python train.py --arch="resmlp" --model="image classifier" --dataset="photos of arthropod specimens (BIOSCAN-5M)" --train_examples=195000 --image_size=32 --crop_scale_min=0.7 --horizontal_flip=true --targets=["order"] --num_classes=18 --norm="layernorm" --norm_position="post" --activation="gelu" --mlp_ratio=4 --parallel_block=false --dropout=0.1 --inner_norm=false --patch_size=[4, 4] --conv_stem=false --layers=12 --width=384 --loss="cross_entropy" --init="kaiming_normal" --residual_init="none" --optimizer="adamw" --lr=0.0015 --beta1=0.95 --beta2=0.999 --eps=1e-08 --steps=40000 --batch_size=128 --epochs=26.3 --lr_schedule="wsd" --decay_fraction=0.2 --final_lr_fraction=0.05 --warmup_steps=800 --weight_decay=0.02
Rows from block 3, named by matrix and row number. Rows with one number belong to one neuron. Each number is 128 + 24 x the weight over its row's rms, rounded and kept within 0 to 255. All counts start at 0. Numbers have three digits each. After the name is the row's rms in percent of the matrix's.
# fc1: MLP up (model.blocks.3.mlp.fc1.weight, 1536x384), inputs 0-127
# fc2: MLP down (model.blocks.3.mlp.fc2.weight, 384x1536, transposed), outputs 0-127
fc1.202 101:161122106135184098121134141147103123111153154115108108134105148116131139122148170115122116093156087155121156124118098108131140142115139169151144127134133117117088163097093164134186063109134103145128101162128160142133145128146117169142142129124134165120171135152107143116118116116144112157118140150137109129120131138108122100102113090130136141093175159110110133091117117160101117141118
fc2.202 138:123155108147123112174134159151106135169149113116135118146087124110136096143139142133089171117127110124149127139127148126125125125123157152107100131099136123074089136124148142124136102160110113134145144114137126110163126148088151112132150123121177153134101121145151110089098123111122104136128163132127106091125150101119150119096100157125126095163116177106136114171079109189099145137080
fc1.203 094:154136133129094107143141119113142126126128113124112136103132104128115143130128144151159113140120118125116139148121159146107134125143112098120122142145116145151140095105152113134116152099119131099109144103123172129126122136126120133128131143140130117108125118108169123129125149127115148081150127135129123102088141140133114175133126164123160141132174150173135158061141156133171133150103
fc2.203 106:099124132112107130085142121102150129106149135128115133125175148151128156093125122138124098122119140134113129153104149135101133145140104127128135136138123150166184134125125101154104145093140155121108151141111124150109140121154130116097086134140095122113120136106121157146162118160142123090114089123143144134148119151108121147127150117143133150101145099161122171092165122068153124125170
fc1.204 080:138120095145197111115135137142107117083145182125120103131121141120110123138182153123109113106159097181105160130101088127126133125122123152151186097138131120115118143108112146167149073117150112129137122156117183137119148137143107148150147108128158125132141134143114145112096126102136129137079151127139137131126144129122130118099115091129135159086169146113100126081115120144128134148127
fc2.204 076:115170100153132126140127162140118112165151128115131107146104128113120112137140176147084149147125093118167135140137142143118123156128141150116108138112136129092093136122122148133135080129104104134143158139143122104160124122107150078140157107119155142147097128133108123116118122108113112141132139126140134098130134094081131112087116160104130092147135150131111106157124102194107167127106
fc1.205 105:095133059160164166142090138150133090141091129163150144147137125130138122126129102132120101141136144126138108133145143206151118143122112122103123127104119195131125132156128118137103091149133151110138163118143133103107120148119186085155117129112131094213100111087134124125123130114114158124118108094141136134158108025129131122133136134126121132119111077119058082121126124108114170127145
fc2.205 125:116141089160166090115108149143123147079120100152124157094111133095113130089124083142149113116106119148135091152089117132118134124182149108145126096178089171163123105166098097155156093137143128125136155101113143135102119155167136091149071125098120137162113158129096099140151162137155141103111126108150148132132126088124151121142155165134106160115123093113128139110166119102097195171131
fc1.206 099:109139162132110147171137090087185077133129105140091124122168137146128126141109122098139108108145082141135134131147154134121105140118088123116113131110197123128125123083127089115116157131130138141110103119144135093127117158136132132151136137166134108134119135097127186164124115099073135130143138126106142145113172137146111139113186171090130114090148141123144118127158154133144118166091
fc2.206 113:175138146141137131104132078119170094110131182147119106107161156148114138098092110119115115119164111145122133147133127130155130120107078109159138126144163103144141136107126098103146117102167124152120101176136130123114137090161108125150111098130081093135157156111120167163155134141107139170114098124127146117137130149132093127133148103117101160128147106162108129110141134088173124093143
fc1.207 098:142132131131183127126141140162123096113120132115143110122121125122117161123129161130126096116171116112120149100113125113129146151134120152131133132132174106139099161137093155144163072141130123126150117139131125135129111120104127138148119132110134105142142127122133168106133130137119132156123127147114120141130134120101142116132128089105145130129156118134081127080115127164105125120115
fc2.207 131:105156109139115168139116158144099104131116123101161118136110090128116147176170156128132116165130091091163144133141119144121124145127147150089140130104132143123130136126140172155135104146097126099125173108124134132122117122086156060123164087123166126159098093133154127095092132123132146138163143137127109146146122111133144120122097145127172089099110136113137102153108116158109154131121
fc1.208 096:106134136124107123064129128119121126078150198144116116132129138100122127125201172152136127124138097176117163123117055139118143122127118144149178095124125137124100135119139135182135135145155120126166122190112174127119159119132126163137137116104175137109141140130089117128103132114123120127055158135136142140130139129097122124102135150137125148066107131070143137149136110159127137109197
fc2.208 034:147108125136146159096094099167128078098100139140120155102106123110158168142113124099153122104182088130097117134119137120171156091133106080136150088176125110145133072162114124131154113140138145115138097147077153158076129113132071129152118118111095098122158135115088106134137164111121135164118111144103122151096152102132121115145155136155131138097116099116140119120126175113132137145142
fc1.209 058:124129127136113137092144135131116111080133195127112106129139143133119113141218131133150120125125087224108150124121073124126124110130120140147172107117126141121118122105146127189122127139157120149154135171104217126116148120136141140130140114112181127117160135139110123127103143103123132115036159139126138123134131120128120140109137110136135151037135124078115128132126128138146142134177
fc2.209 014:124148125123083156108170103137121111134167145163149134141129130100150131127156133166147091146111129131110134198121140127119113140167108165133141055151127146161120125169100158152130136142150156102125151109111126137095127088185161147083135143130131127122120109111127146158165173189073111108169064125124110167118140124124148113165106114138117118081129076091125145155163094114134121127143
fc1.210 121:110126123111169136093130150163098123106116151106152100147110135149121152115139137161122111138135143111129128102106109098132137138137144179149135126121149109119122195150102159143152079107126126127148130144136123138137128080121146125117137120092125135135150142138124149099125137153141091157111126158109100105165114127115157105133100075125138136148114101136093106134098109135103113098157
fc2.210 134:082133114114105138143097169113105137143123117102155147126124094138097131162168123124131112138089136096160129118136138130105097143155170149080127134120096168130152134140135156183121134137109134098133185088120111141115100147095177051097141090128168120180093111128144115091097125127144138117149152120124096133163071132124184126134111132136154107112101129110152111147112119149112142143125
fc1.211 103:100084162099128128124102114108133131128142150132143131165137149121122092138149080092087192125132123167108116129172097087152095132126126136129148112086147073151129129128150124129117145130138130203143112127113148130125171144125135122129135113139121119126120130146117121158133095108131091143110121133065143119159124147141119096148147119153087132110109128073152097149089090111126086139120
fc2.211 099:102072170060084094137119141147096137135144117096121129118126140153167122121145140103096127113150116148115166111129126111130154141083126151125132148150153090150156122104116151125106195145087170098143116132119139167139163140136125138100150122164150106099132104157080140119147099120138125159120141180086149104102133153097117140093161083164145125127140105117156160106163154119150074107138
fc1.212 097:117133127129138132072125133114133125067141204125101119131130143129105126127206149136133122121129093185102169130131058136131119124103125148158203086120120135109111134107123120170138123133152115137150119185129175120132163115151134145134163101124185128124138160128079119134089108100126121132053169125129165160129129127109122122091129125130124165074145113065128123115128110138127130129150
fc2.212 038:133121128139163149104128107111145118163104135106154128150154095149115158147145165135077079216136142079138144142121112158118109160141131121112107144092134129131141118107150141122118129104136130092090125134138125121139120120083128148130145124124160116133148125118177149118086114124128145115149147111140116100140126121152125151098046119103175074086143121155112138136136114150141136123130
fc1.213 123:109154125146122141133129142138108125131129124143152113180121147106137083123126117125083158129113162131130116124147120137139124119111151138118130108110139137119125172165091148113139107169137105152145124145167105112146139150140140121119135126111124164157100122145104119119121120120133072146110118115147148146160125121115125078139119144128091111144092113077126102156149064126089126101162
fc2.213 118:146152161114098122119153106061169151127135169134113092137172146156092127110100141123119119134100180136125131145140132131107098130115109145128127169125150125135132181096128102111087146094167088134111126160149095095128129129136148143097133127163113117131136151120126160146143104143128117112112110089134138128171107193121125141121137078113114128137141118156118142114149100124171063079149
fc1.214 083:114126125129125128081127117112129120064152197136088105133127134109101122133210138128140126132132092210093148129130055138137116123128139144161190084119143126111119135107139122190131125143150127139149132174119197130130153120142141151122144116128175134119126133130095124128108121093123114126045170129135131117126130118109119127111124120132121151042122133064129121140135114126132130128152
fc2.214 032:132110146126148113116118113081142167085129107140131157102163126128102129110101123124123121119093181152109096121117135143127118132148143103128133125164119148171140116150090085118090159121176136126158111108120101151103140153157110130113101151148100104125150129144078111158130139100166123106128133077126124143138111155108144126119176113142110119123123094100145142116142143101148123140135
fc1.215 086:119121126127129120058134117113124137075153220124105109144133139123097123130204151133145133119119104167115162124127039142135119120105131149171203090110121129112126129107134119190120134127162124139158119183128166127133167106148128155123159101128174133118152152139067120145093124101122116130062163139123158156140132126111123123093136125130120144078124133064133127134132112138135137135162
fc2.215 042:109123130148151170051145123122147104098162150135132128133164127137108139097126143160140093140126135151126124130141097163101148143142136105145147143185118137188128145148089122121111122078136119112092111142135148126111125109173124135142111141111102135128135132103083147173169142121119104107156074119161194133131139135080092129124136126094130129081138076147113135110195130099132148123172
fc1.216 070:122130123125124131094128134130128126080140197149089127136127127120111122119214148130127115113117107210107160114122072128122123119137133143158195095126134133134114142115129130187118125128138124120148133186138194120128145128154138141128155096123189129140140130129098124128100123093120113111028162138143153134135127117115110129109117127125123168052129122067122125148135119123134146127154
fc2.216 022:175088127087123165068111126105137142150182104120145159157124126124141165138100178120107108164144103094131135194116094122124123160124096146124167127153133121122143116117118131086157141108151153133095127135166129141109141092130124139138134165135094142139122118118148166141132118197110100129134068116125157173156129106096117116107152119155139128111141120158107171149121132103112137131133
fc1.217 103:106147142092092132123119147110141160144113119103130149133114113141140134120133097117154124160036111128136109103145142128158096131130174136114125136111117138127137130115127106131091136106119170114129194114126147142132134131141178102029126134141134121130109129124154109143130126121151111135112132120125125116152075129145125163123127116159136129135136120138129112130116148063137117156108
fc2.217 132:128158117116077086143159166126109187123111098116114096120105126119134130103137099124153128121107133141127123193077140122080130110129121184138145148110161145133121159109117122122113128142130114139137162106155128111139167168133161119084103129150141170120077142158124142117138132138169127104103147108141137142160139138139151162150132134145120145146142131129118188110125093108106106118115
fc1.218 087:141125151102079114148131117105155155127130140125112137108142119126133122127140115133159129136111117154119122123115141121108120116134097092112143133141129121112136095115166097150091184110130137105111135100104182127122138146142128116122140124137138111099114154123158117138114142113107134072130129131113131118106134133138113174128146174132147133101157122148147148075147137127182136154121
fc2.218 096:088095135087102099120126128095131156145125119124104151113166146140128131094125106132130112152110165140109117136104126108101118131145134128115135134132100147157187117138123105155092168105128165108118141118114102162126139153139133119092094142148121123112125139121123138123151111117153132097104126126133126133133104157123142160134121108164129151129137116140141181095141141078146112132163
fc1.219 080:111128120135136129079130136128117120070136199139110122126128126120102122124207131139137129130115093227097149139118069128121132127136119139144195097130131133116126141104134122180116120118157129125148123170123217120127143112152130151125165101120186136136134154126095124129096135092134115121056176127130139115117130126119118124100114132135134169031120120066124125130130121135131131140159
fc2.219 023:166151131140155069185110137157102145144095139134168119109089128121143102125114132113066178137134103112132142166115127135145102166105128095135115157124125092080084105094162104092153119155175130135120141138146130129157145152100136132148120110153156115122144109177129133108071132074127163139096165080123121111136130116150136139076127127141128077169143168112133163130095130141133138128092
fc1.220 115:132088113131160114162083128132119152137126129130111153157097139135138090103129113089113198113108093154131124128170142124171100121119163138099129151102085139123124125097144123121131120100133133162096134129110170154103151159122123129119132129153131150156119123144137070148122112097160120154128124107114122116154075125151104105107115097203102132089167140137127109088088114109124117167096
fc2.220 133:201107149139163099161125080138145158134145121146126147103107134113158125122088143096082157146151123106098122155116130103155136168121093088152097122124138102097109102111145108078151124146170135126121080145135137132150155122095100184154114154152117120104173127152127119121091125106122133144105133119112125093108153111108121129083104117153123091141142155114134157120113145117144128133105
fc1.221 114:117149121149154137143139126125123113147148123127132102163123169121136117123116127110105124092154124146140133121131120126137123137114134140118129138104146121132113193135068143115166081116129084161118098136163134113150148145121120142148132127120110151137143126141124153131117096114123097160138115128142107132150140137121127086112127116114104122121152137118121109105140094154107120128118
fc2.221 127:109178100138105122158146172139104133144140125117145095143095115118112109141151137140105156117112111118168130151119142138105119135125147170118107139123146147094105157118118146139129102147109100133147180115155138099144130147105177080113152098127169154153081126154116131106105134120146118128134164122140125106160139118118147128104128151108127100149125161108118117152112093178101137124083
fc1.222 080:115117124124127126088131132121122127083142211121099104132112129124105137106213117128125130142123082210107149126119063133127111120119152134151196088114134113116113135106137128199120120137163120129157133166112200143130166132144135142128138105126190134133125157133080119127105132096131118131045180142133158131138131109119109133111114126131131154055139129064129121133131106134123130145154
fc2.222 033:115075123102145112133094118133136145131137113107107168094147163140150155103111138070097090139146133160098155133120120081143139149128096116120130130105120119158163102107156134138144128144130181117077125149126115185159157107130115126110107122165120109111138106140136145114149103143132135139094110151100115132123105116153117130122135106184160141164168119152157146099181168085134138136152
fc1.223 097:132134134103095118160118167133116180140114096101121146117097097143149151157106113103159117168043100124139106120125175109150117137136177150104096155120102125129121127110130133118106124095109153105111184116125145165128125133130148110026114151150130136129103113144155091120123131123170123135151137148146124109132085131132116155122098104163153128132149133160130137088101146078114109174094
fc2.223 115:120143116106084089139155148118111191129101091120123111127126119127136138102139092123157118132108131129114129192065131131077126118134120164136146144111141152138142146117110118134111137133127131128144164102146124128133162163127149125088095137153131159114086135148129142122132133133173126084101149112144134153151138143143139161153126128155128148144144141134108203112128105098117113124131
fc1.224 081:115122128134117120087119132120123130072157183135086104138129133103124111135203154132122137137117085194105163115130065131127127117119146155153179095119126138121118141102130115174119128141159124139148128173115203126135153124127137143134131122129185124127127133137092112122104114095120115125047168134129145142129130119123104130108136139141109146044133135076131114122130095148138145135179
fc2.224 022:128168128133091110165115159129102151155143119108153092122117118165091133139172118150136150115097120148164138119150125110106106109147156174100126186073116160115138159088140149155094128147097114123160149107136121097175124156105148091093162115171184139140092088170126138099120119123148136096127132111122119128139136140119164161124144113120144101142129146126142139127110111154095114123103
fc1.225 105:126165144144107128097161129130109139131155134141152092161130162097131085127131135143102152109122167121129144125127108120117145116137137127143130107123132129123129161162087140116136130143126070159148096136173107097161136116114123127130134133101112172110148112155122134120131124137121072125120109127151124127133146150108145088129127171117085135157094119117150111153161046150119117079176
fc2.225 108:148150151126123115120147106062172150129100160156132110144175124133091108105092113136145136134090193118128107134135134138114091122138128130140137140137127128121110171126114088109099138095179077142152117139142099083120115137143142151119112140143107124135149160105124133151132121107124133102119128068146129149166100181123137115153117094098101138136111131134114129143124104140155081102128
fc1.226 118:127124157123114125145123119114133134120148128126102123174113133105132083127137128084089186124125101171114139127167133100150112130126139146123117124086142104124121170109103136119142128135119102212090107143151141110145156151139146139121139128153131156135108120148125136154125095092129069173128132117108142128154120144124091073124137135139080128097153150119149096115125073126122091147106
fc2.226 132:134115167078082109130120119103160130138134160107102111114155162180119135094112120095107114112137129162130159147123138117122112115101086154121127165119161114143169154081142109126110166113141137135112133159131106139136152121146147114091122096179123092131135142130125187122163101138133122153094110135103125113155100176130126155121145072148121160145158113166127159096145131095177075083152
fc1.227 074:124120129118130128081128136132119121084154203131100110143115138111126115113197140123141119119127069210116142127128056125128117121124127147142177092126134139122118146092138118186124129140168118132159120169103202135120162132138142139137141114137182130135134140137090118128120131088129106120051182143131153127133142122109121138108122135148135135040136116074123123122134107137138146151161
fc2.227 031:157099143125138144094101106117165077099125149121112122130136143146097155115119122120122113135165073139120158143130137129173127127101087110149154141159152096154132120108123131126149117096145134161121119161141127153126125096162118108162121098131079095142159137105135154171160142140107146168140096141116139125128111122113095120119159100112118132123152105166106119119154157105159133082154
fc1.228 122:108145130124119136092135149123115136087145186108110109144109147125118135129177157118126128124099104167108159129139080124140125127111158179168174109100138131130125187111084140164145098118139115144139136173158145134155161102133155149097148118129161150130161141140087131134093112117152084169077155130137136147150115127108119121097123105123118163103141143088130109137124098123112109126133
fc2.228 123:147177105157125124146132141111136142156122138142153107173115097110080106146121117139140136137097141079167102158117133149116087128153154146118125126110130156089098159139131116129150089135156081136156160107148112089125100142094168096140122107111142133171108149118163111113083151121129125114133157079148100133175113127129157111142093145103119112142093154106116114188077087171109140134095
fc1.229 071:124122123124122137095115124135118120078132211137103112124131136129105131123206143132139130128137094203091154123127056136117134118134116152162172096124134128120123137108131121173119124124147131123152136170122194124120144109134135144127164117112179128128148152139088118132097147096124113119046172133117142135124131112128119125112123137131136159050130130070122127147124109138147146126147
fc2.229 019:145091132089099116138122167137097188098160096121170121151102117107170105137130161122086146110079140079126114137129116105126136141140112151156150127156119142152096143124115136112116152141116138145131139115145121114128136133156135152065144155161127164107115127170117113134127148125144112086123118137127117095128126114070149129108179109157094103110112127097107170145157120137104073112122
fc1.230 128:111132137113137133103122142143115122097131149103120112144101131139118140133142157130118124132117132128132155130133096105148134141122155196146135120113151117126119196131087160132151097137119131150131135189148113148143142108125152155100134117116147140132141119142084145121108110138151089189104142139117139151154111129095137095115121083129125137132130140111110103141103110136082096113140
fc2.230 138:109141117117104133150097159102121132162117129113157135162127097133083122157145118122136124139092134079169115127128131135113085127161158150087138133114101162111140147138140137170137126136126120116146177095128099126119096144086176058106135077130160110186104124116165118096085130116136133125139148105124082137173067133133177119143093124129139115129095148112142107166085107149124138133118
fc1.231 077:144138149107075119143143126109143140107139127137105132108135107114136134141148126129150129143125113147138134130116152136095125105128108094112142121147114131111153085117165118140093174132130109106110132126112165121131122168167123117132147102146146119086115155126144116128125146103119151074124138142126157122108147138132099169133133177135151132116155123147153151082148144120182138148123
fc2.231 091:085115131096101115106122129101131137122113117110120152106162132145127168115141113136142102146113145131114129154093103122101138141148121130122164131154101160173191118144119116169104152114123168105121155120098119165095144140148136098098090125139110117129117120119098143136141123124144165096114116140139144159135106149148132152133140119160150142082140101144136180095156134068144126137168
fc1.232 055:115128123127126131070131130132131125081146198121092104146139126127097112110209141141134129126119077203115143120113079143126118121117126161120164113107108135120136156093129120180111132135161116126126125163119206120127149116146125134140152119121179128128127138134093118132111126105120115128028169128140151123136136111116132128120128131129123155037116124060129125120145109137114153132183
fc2.232 014:150085128137152106099149163111139161159124092105094166117092140102129124090133142139143141116120126098136106119104147112135129122136146107080180162075155175119118099114135139158108128133107161137118161135147152126114098139153128189095076122112144140124086151099135135102134181183169103109089083134121107152114145077117129149128123129161108133116135132118113117150113114108112107124139
fc1.233 063:115121123136129124100123127116130127077135220131109100137133144105086114129223128135135131122129108193091156130124037125121120125122138137144201108125133134131128149117129116194136124129147110124148124173125197113118146125156127131132150108123170123127130139136088121121096114103120101108036156134130148141144116114114111123122138132132124148062141124055130124138127109139139148147158
fc2.233 021:120111143116089175088140137124151107131112103110144113154115114130144163145165158122182040191141120098097120158073126146115123131127116138123156130101135136157152134122115161136110136122089116097078130144131129152093129130112120146125141135129119143103132094080143184142144128176137154123155091128149133180134158105106138154186130146145161159099141112166088208139132127133128125138140
fc1.234 102:115155131136153144161144126126122097138153147127092101156131147115127119132144105107104116105153099172113137146125135112129095132110119125108139140098161110110128171100098131130131095094132091146092095123153193094144159180149117116146147116140138146121114145134147156134118104088106104133131114139133131106147149130154092103112135128106118133083168142123121105065145105135147129158102
fc2.234 089:140183108143102114140179145161119126120141127118137064128096131119124116115130125138108149101141093138145131184101142139110143113100123171150114129133184129114107164111110137108136099148124100152145152131158163099147151140138153107123137103133132160123082137157117146127133147134143114137120142127143147105144172123129115131109144145107114126151134139126106137135133092139114129111096
fc1.235 116:119061141096138120104083117118139145145140139135152144157139154130117105121127081102105204115140132146119103145157097096166100120135125132173136110105132084114130112125167122108123154122130142174147120128090125151105170117140123134131135115141111111123147148140111107154130099122136116149123124133067111107143105142151139103141139100180114120121101146074149119180077107111114109133130
fc2.235 125:112053149080119096163083148153086152142138090103136172124090125131173102131151116088117147112141103129110134108130138102138146135122150127113114125132111112119147090130134145140133176167093190101134116104109133187138141156107118132107130130148173115115137101158119106094114104120145123157119157178075111110099124112106147130121125108182140123135118134100174141123125170128118114149109
fc1.236 113:177102103138142076120141138139112161112147123113109133092094121132137146150127157130140145122146105115134147142093124115115149131137130138153120130162069116135093093105145164126174119133130114121127105144099107176112122104122070185147125144132140171105145116162114116108133130135175143141139157145156119141090135154100134131128085104150158123122157171125142179137108147169112119120113
fc2.236 122:171126116151164097137139108138135175159137098167123145142110138091158117111094117131103154106135123129106097181078139141136131126148116098161108107119126130116109098141121086101153106135174135166148099129149132130159143130135101178155080171115102152104140159128121103141125155122124107115110129106151136101110162092127125121118132150141094134160132145125097169136113121109111147155116
fc1.237 099:122123125134132109090107132144116119065142199135112124138116131118122119115198133119117130134126111199101145129133056133142116127131138165174186085116138130127103154119129138177135117128159130145138128184120179144126188117150143154128140120139168134139138139134089123137097115096139108141066167125122153115139123120121111118110120111144126167078131137060116108134118108137121128123144
fc2.237 061:154137126124113101173101135123127156179122117129137138151083111108113112126118130097106140156117116080146109194089137128132093138150129144106133127091126144088120134119123105137154129160160123126163153105143099131146141162070164103119103100153151105154124130150160114082069137123142136146114164111116077111158100118129178147109092113157131087154121168101131158152083118132127128141082
fc1.238 062:112132123126123133080124129127118123079157207128111110147130142116099127119210144129139120123129097204110140124125077155112113131126142151128180109117125128121129152101138125185115124123150131124142137176107202123126144128139129134133131115127186132122115148128089110132108114104117103123017167145139143134127137123100142130114130135118122138041130124070114127118127113150125136136166
fc2.238 019:167123188130137098135142128124120145113110127114118139114138117136119167118147109099145089193118116139124134151118127129107096144123089141119137169089130141156116150075142133138111132122136164129097113129137103131121141161118138165101121121146147148145128155138135146112114123173136148145128143117141102175141117126158149171147136118144155126113147101159123187071150121102131110115094
fc1.239 138:122116121130127116108116127116139134088142178130077137136116133136112121110176141102131150117121043223097156124149089131140099135127135146150171101108122131119106132071123114164138128115152132146122137161121218130121174119152143159118165106156182133137149152128100110156079124076134122146081175114126147134123114120131100129081131121153117157027181156086129118106118134127145125173106
fc2.239 120:172129152135130080165131105114168153163142142143090119109125172134130078088081105112089147092138129158116130160099135105139108107106084126152109153090156099087105133083148086088126125112169110169118108174158096117156154134132123147132107131160112122123146167145138148129145103123124121145083129117120126098131138129147119156103126112137082152181158147154109166112104123128149112106125
fc1.240 088:119117086131145118085144153126088142073147196109103101125122126156119136128178155122148130126134088166112190142103080119125105131119152172149192118129092121123113135101125170175140094109131119130120124175118193143139157121154107147127161093143171153111145172166094118110101122099146119142093184167142137144130119131095100124088099108138130169088152139107122141093120110146128127154139
fc2.240 078:142139116159151093125127111099155159144090132145121135148141117116106112093109064140193114126103155127149089161067136137128080098166152113110158138101106145126099137146117092130129103109174105150146115112151089105131094158138127146145082138124122123146152169106144105126146135133145134109110146086143106176144111123146157130201119134120091171145112122136115155157116116132122141139137
fc1.241 082:130094085162215127123090107142139069110130137172116129130141124124109120110147136128092122132185133126119126114140122181141134136131103121164134091127132161106104106140155116146146118159141148128126120129110122116095123114123132126193114097137133084174126135085107124129134133124117174121113130103110147134126136072138121105143149121124119141120099121108077113153108141145132153110131
fc2.241 102:178131124166174132117092086133182105155140157144123148171131153126114121099088129117110129114155084136129125156115132137173117116136093086143129118108128119113125104121133085107169091118182125164129116166137117135141121099138114102177098099128090082160162157108134138137151134136092107169111098119120127109128126089122119117125126135126099151157135138157100121135117133104144178127133
fc1.242 111:115124144127128126095128122128132124089140175139125122149125152131129114121169154120106151109132125155117153136136061125137129134116135159170160095112139124120099168129112143163151117139141119161142113202136124133123154112139137164121149126121156142142157139136058136140096107117130095171078145125119140158148122131102130095094122122125111138107113135053130102176127099145104119103160
fc2.242 070:136133155101094119147110119082142161144108135134143127165150109135094128137118109111150107126091156074135104147118134134112082113154135136099147141121114147136157153131126103151119147129163121120166142108120082130102112152101163099089102100156138092155133144105150131102101127107141132117127136090114085138175074165126176128163100082147133138128094124118137147149095120120155096123134
fc1.243 086:129129123116127122091123142122118135086144189134126116134117132109103114129200134128135123126130104218096150131129064141129117122125123136159191085112129131127115130105138120185117127140160126129162128167128202139125183127161133144126165099109193129114143149137094127132094128090118125125050168132122164122134129124126116135116122126138123163054132133069135120116121107134135134143154
fc2.243 027:128117129103128097189135121090127153163140110124126141161139130119127096157128153118108160078096160105112125153146180123105105130122148142092102145128123112111114123150141126135104149127151122082150120119104092126143106139062112149090141160140164125115151101127129115096075095095115082125113166094119108066133130132103153115107091108151159081166096150099175124157085138154132085130147
fc1.244 109:160125133112122109124174139139097157098143135110110093087134094116125139122150131149157115147140123139115145133069128081073132123136130119122148118179122082119136111123143153150126131132142106107123097127112156152132120141135068131121138127144145150073109125170142140100135162112127114087123152178146145120086166161103104152143101134118161149110129128147148184106139139147149125133125
fc2.244 128:122113118117112101116150136158105158099118088123118132107113133114183144100138097123155106126149097140090125175082122113112164117125126137141144110146145136166152090142112127125122134139107174101121126111106150160105167147150105154116090157125121154078108116147118126133146136132159133116111125157132143141095174109128117157152135144173138150108131095120147202092150144073116128147148
fc1.245 056:106124122139114124095130136121117124089137210123118111139137138129109115128211135139143106126128086199116147128122073134134128121141139159146162100113122122122107146104142129200110119133145108130148122173109211127135135136143137130134127118105184120142137132137100120128094125113119118116038169142123140117135115106110117132113131139132136144042138117079119131145126116143124148138169
fc2.245 013:164117124077072122103131146142160174144147142116118131173154147099155121110097103121174140113102134159107122142108148118087113050137122149110165100123100133147132102122110112143137128134131122150145161133126112152096121101156114192135110131132085129127117156088130117118164159113098137139111113116137107100135129105162171126156088120122092215163095126136119140109094117116083093160106
fc1.246 065:119127126124132127080126118117117131072152220125109108148134122123103130131209142130131132126130098204103147124122068146132110123119126146145181071122129124104121138098141127183125127132148112129152133180131197123132143104156129135135161097120179122128145129135098128131099134096121120130026170139132146125130119119126134130089118138135134151055136131058137119141138110136127139131178
fc2.246 018:152107133108087125143146129113115171105114080112105135133129120122151106127146109128175157130114131102117167163101085120101143140153128134123122165116108156089145139129113132118119151145128129106154111124147113143163129157101148188108140143148176160096098151149117150103099122076140115118111143111144111134148134150122139125100121121140128094163150197147156152132058099147129111127115
fc1.247 104:141123153117125116115155106112137108094134144128089103082160112145128159129144156133168113120162110127124147135099110090091141142125098124153135100159161083121122110104143107149141158117132133124130083135114136127129117110113094156159138130147134114098147140129105167120109136119095139098121150156119127144079196157126130160110142145089166134099130132120148167150143160174160138129115
fc2.247 116:155115156117119134089158078128154116112149153139111107125158153145152140098098138118125115115169115145087146148122148124144150132094079117156132128137170097150150124114131108095117140107145149129110096167115134145117155101160089163134114141145083117085152135116121165165155119142111110141119089146126148115106156149111078138120145105141119142121147099155125170093150142077164100099163
fc1.248 067:119112127138133132085124138123116122079137204129108113132121127129094122128205128132135129121135107189106141124122072130117127112134127148134187101123119133126122140105140120209116119113154116122151121166124200126134151135137128146137152110119178136135147139153107117133108122092130103121020172127142132123149130106121121134119127127121139160046123132075122136138133113134125133132166
fc2.248 020:108145094157136074182112148108129158116123078124107161107103139132131100147134093115229133084128105157133093155132117127112128074156142124104140099128105171156164090142144085160139101171143158114106149103104117168109121178113122103121083140120154138121110128111137109120128132112123120131129126127102086151120123096159149131204107135165114176118106135108149157127099109121122144171123
fc1.249 103:139111126076129119114120153172097153101122153132149129121132116091126140130184132171141110145120168142124136127097117088127138113119132119094164122148112110126127116169168156181103136129150144100135149131082150155106130158128119117113146110086157105113107137142140101096119154117134128092071138156099155113142111122123123147124085106150159158136109086133112131093088125134138141102186
fc2.249 093:102082153061076101131097155113120168115124107103117142145124133150145144104146098098183118101121119140119130159096154140095121105134120162120144143117128138147182124117125124152111184140124179140133156108141118177122150157140159105066105105167141120124110137128138152104151127142164109130108124145104121166149105154139160155174140100184131162124137121152113187111137135074136085125133
fc1.250 107:129129128144120115165126129133120138110136105130106135168091114113140077120134121100093198131111119150137134133172161131160100109129161140084134146098109145135120148118102151125132122146129106170097128140141151129137146165126142132117123115141147174138082113150144099143121116085161090167117150108137161131151100128116083082109114137159074129111160146130137103073125084118118111144104
fc2.250 128:175131172108112107143134093099179145133144168127108109109151157157119136106085141093098133136143129138122146158121133111142120142103070128140112158101169101113141149081154089099122144116179117147108112179147111120144154107121133136118113110178109096127157146134142174129129104136121128152089109115105124111151118169125118143103126073143118125148153138160125158103131130097183081085136
fc1.251 089:116067124108140116111089135110128152107144168111091134155109152125114123100152115083135184114116078184112140118157095109177078133125150158159180103099107109109122126088148124147130137117142137158124139144099174154112181131112131142112148114165149129125140138146105090150110091096155118161099153124083133128147093125131109123102128093176104139072151153082138115134074112103117099172100
fc2.251 079:171078143121148090166098118153116160144144099124140160111086126122178133128121140083068151141150103091108139142119130112151140162120109102124088115122128114097119087110147130103149142156141157124124099125126140161148153133100109154138126138152153117115153114155122116104085124100140122155107143148099111080102145093091148141078112120173137079141137147103146154130113150125122130145101
fc1.252 058:111130116135137122091129117130124129083148188127106127134125147116107122127207131138144124125128074204102159135119078138117113127117132154134159098116135131120121138098139118173116113124140115142142126175108223116136146120132137155130143115111184133123138128143095103146124129099117105122027180132142153140132126113129122138118122141138138138039116125080102112141130100143144149149190
fc2.252 013:138148141124111140133161108142153088147123140137158104137146145122136116121147170146101109117118136167116153111132167136130114150136112093140147124096127145109150143130159161138138091126133129143125086149107123100130141093129113202148153154110101144087121137113142128114132135184134086120125093148130151152109117116122117141114100113094174110116135113144106092138138147142108121153160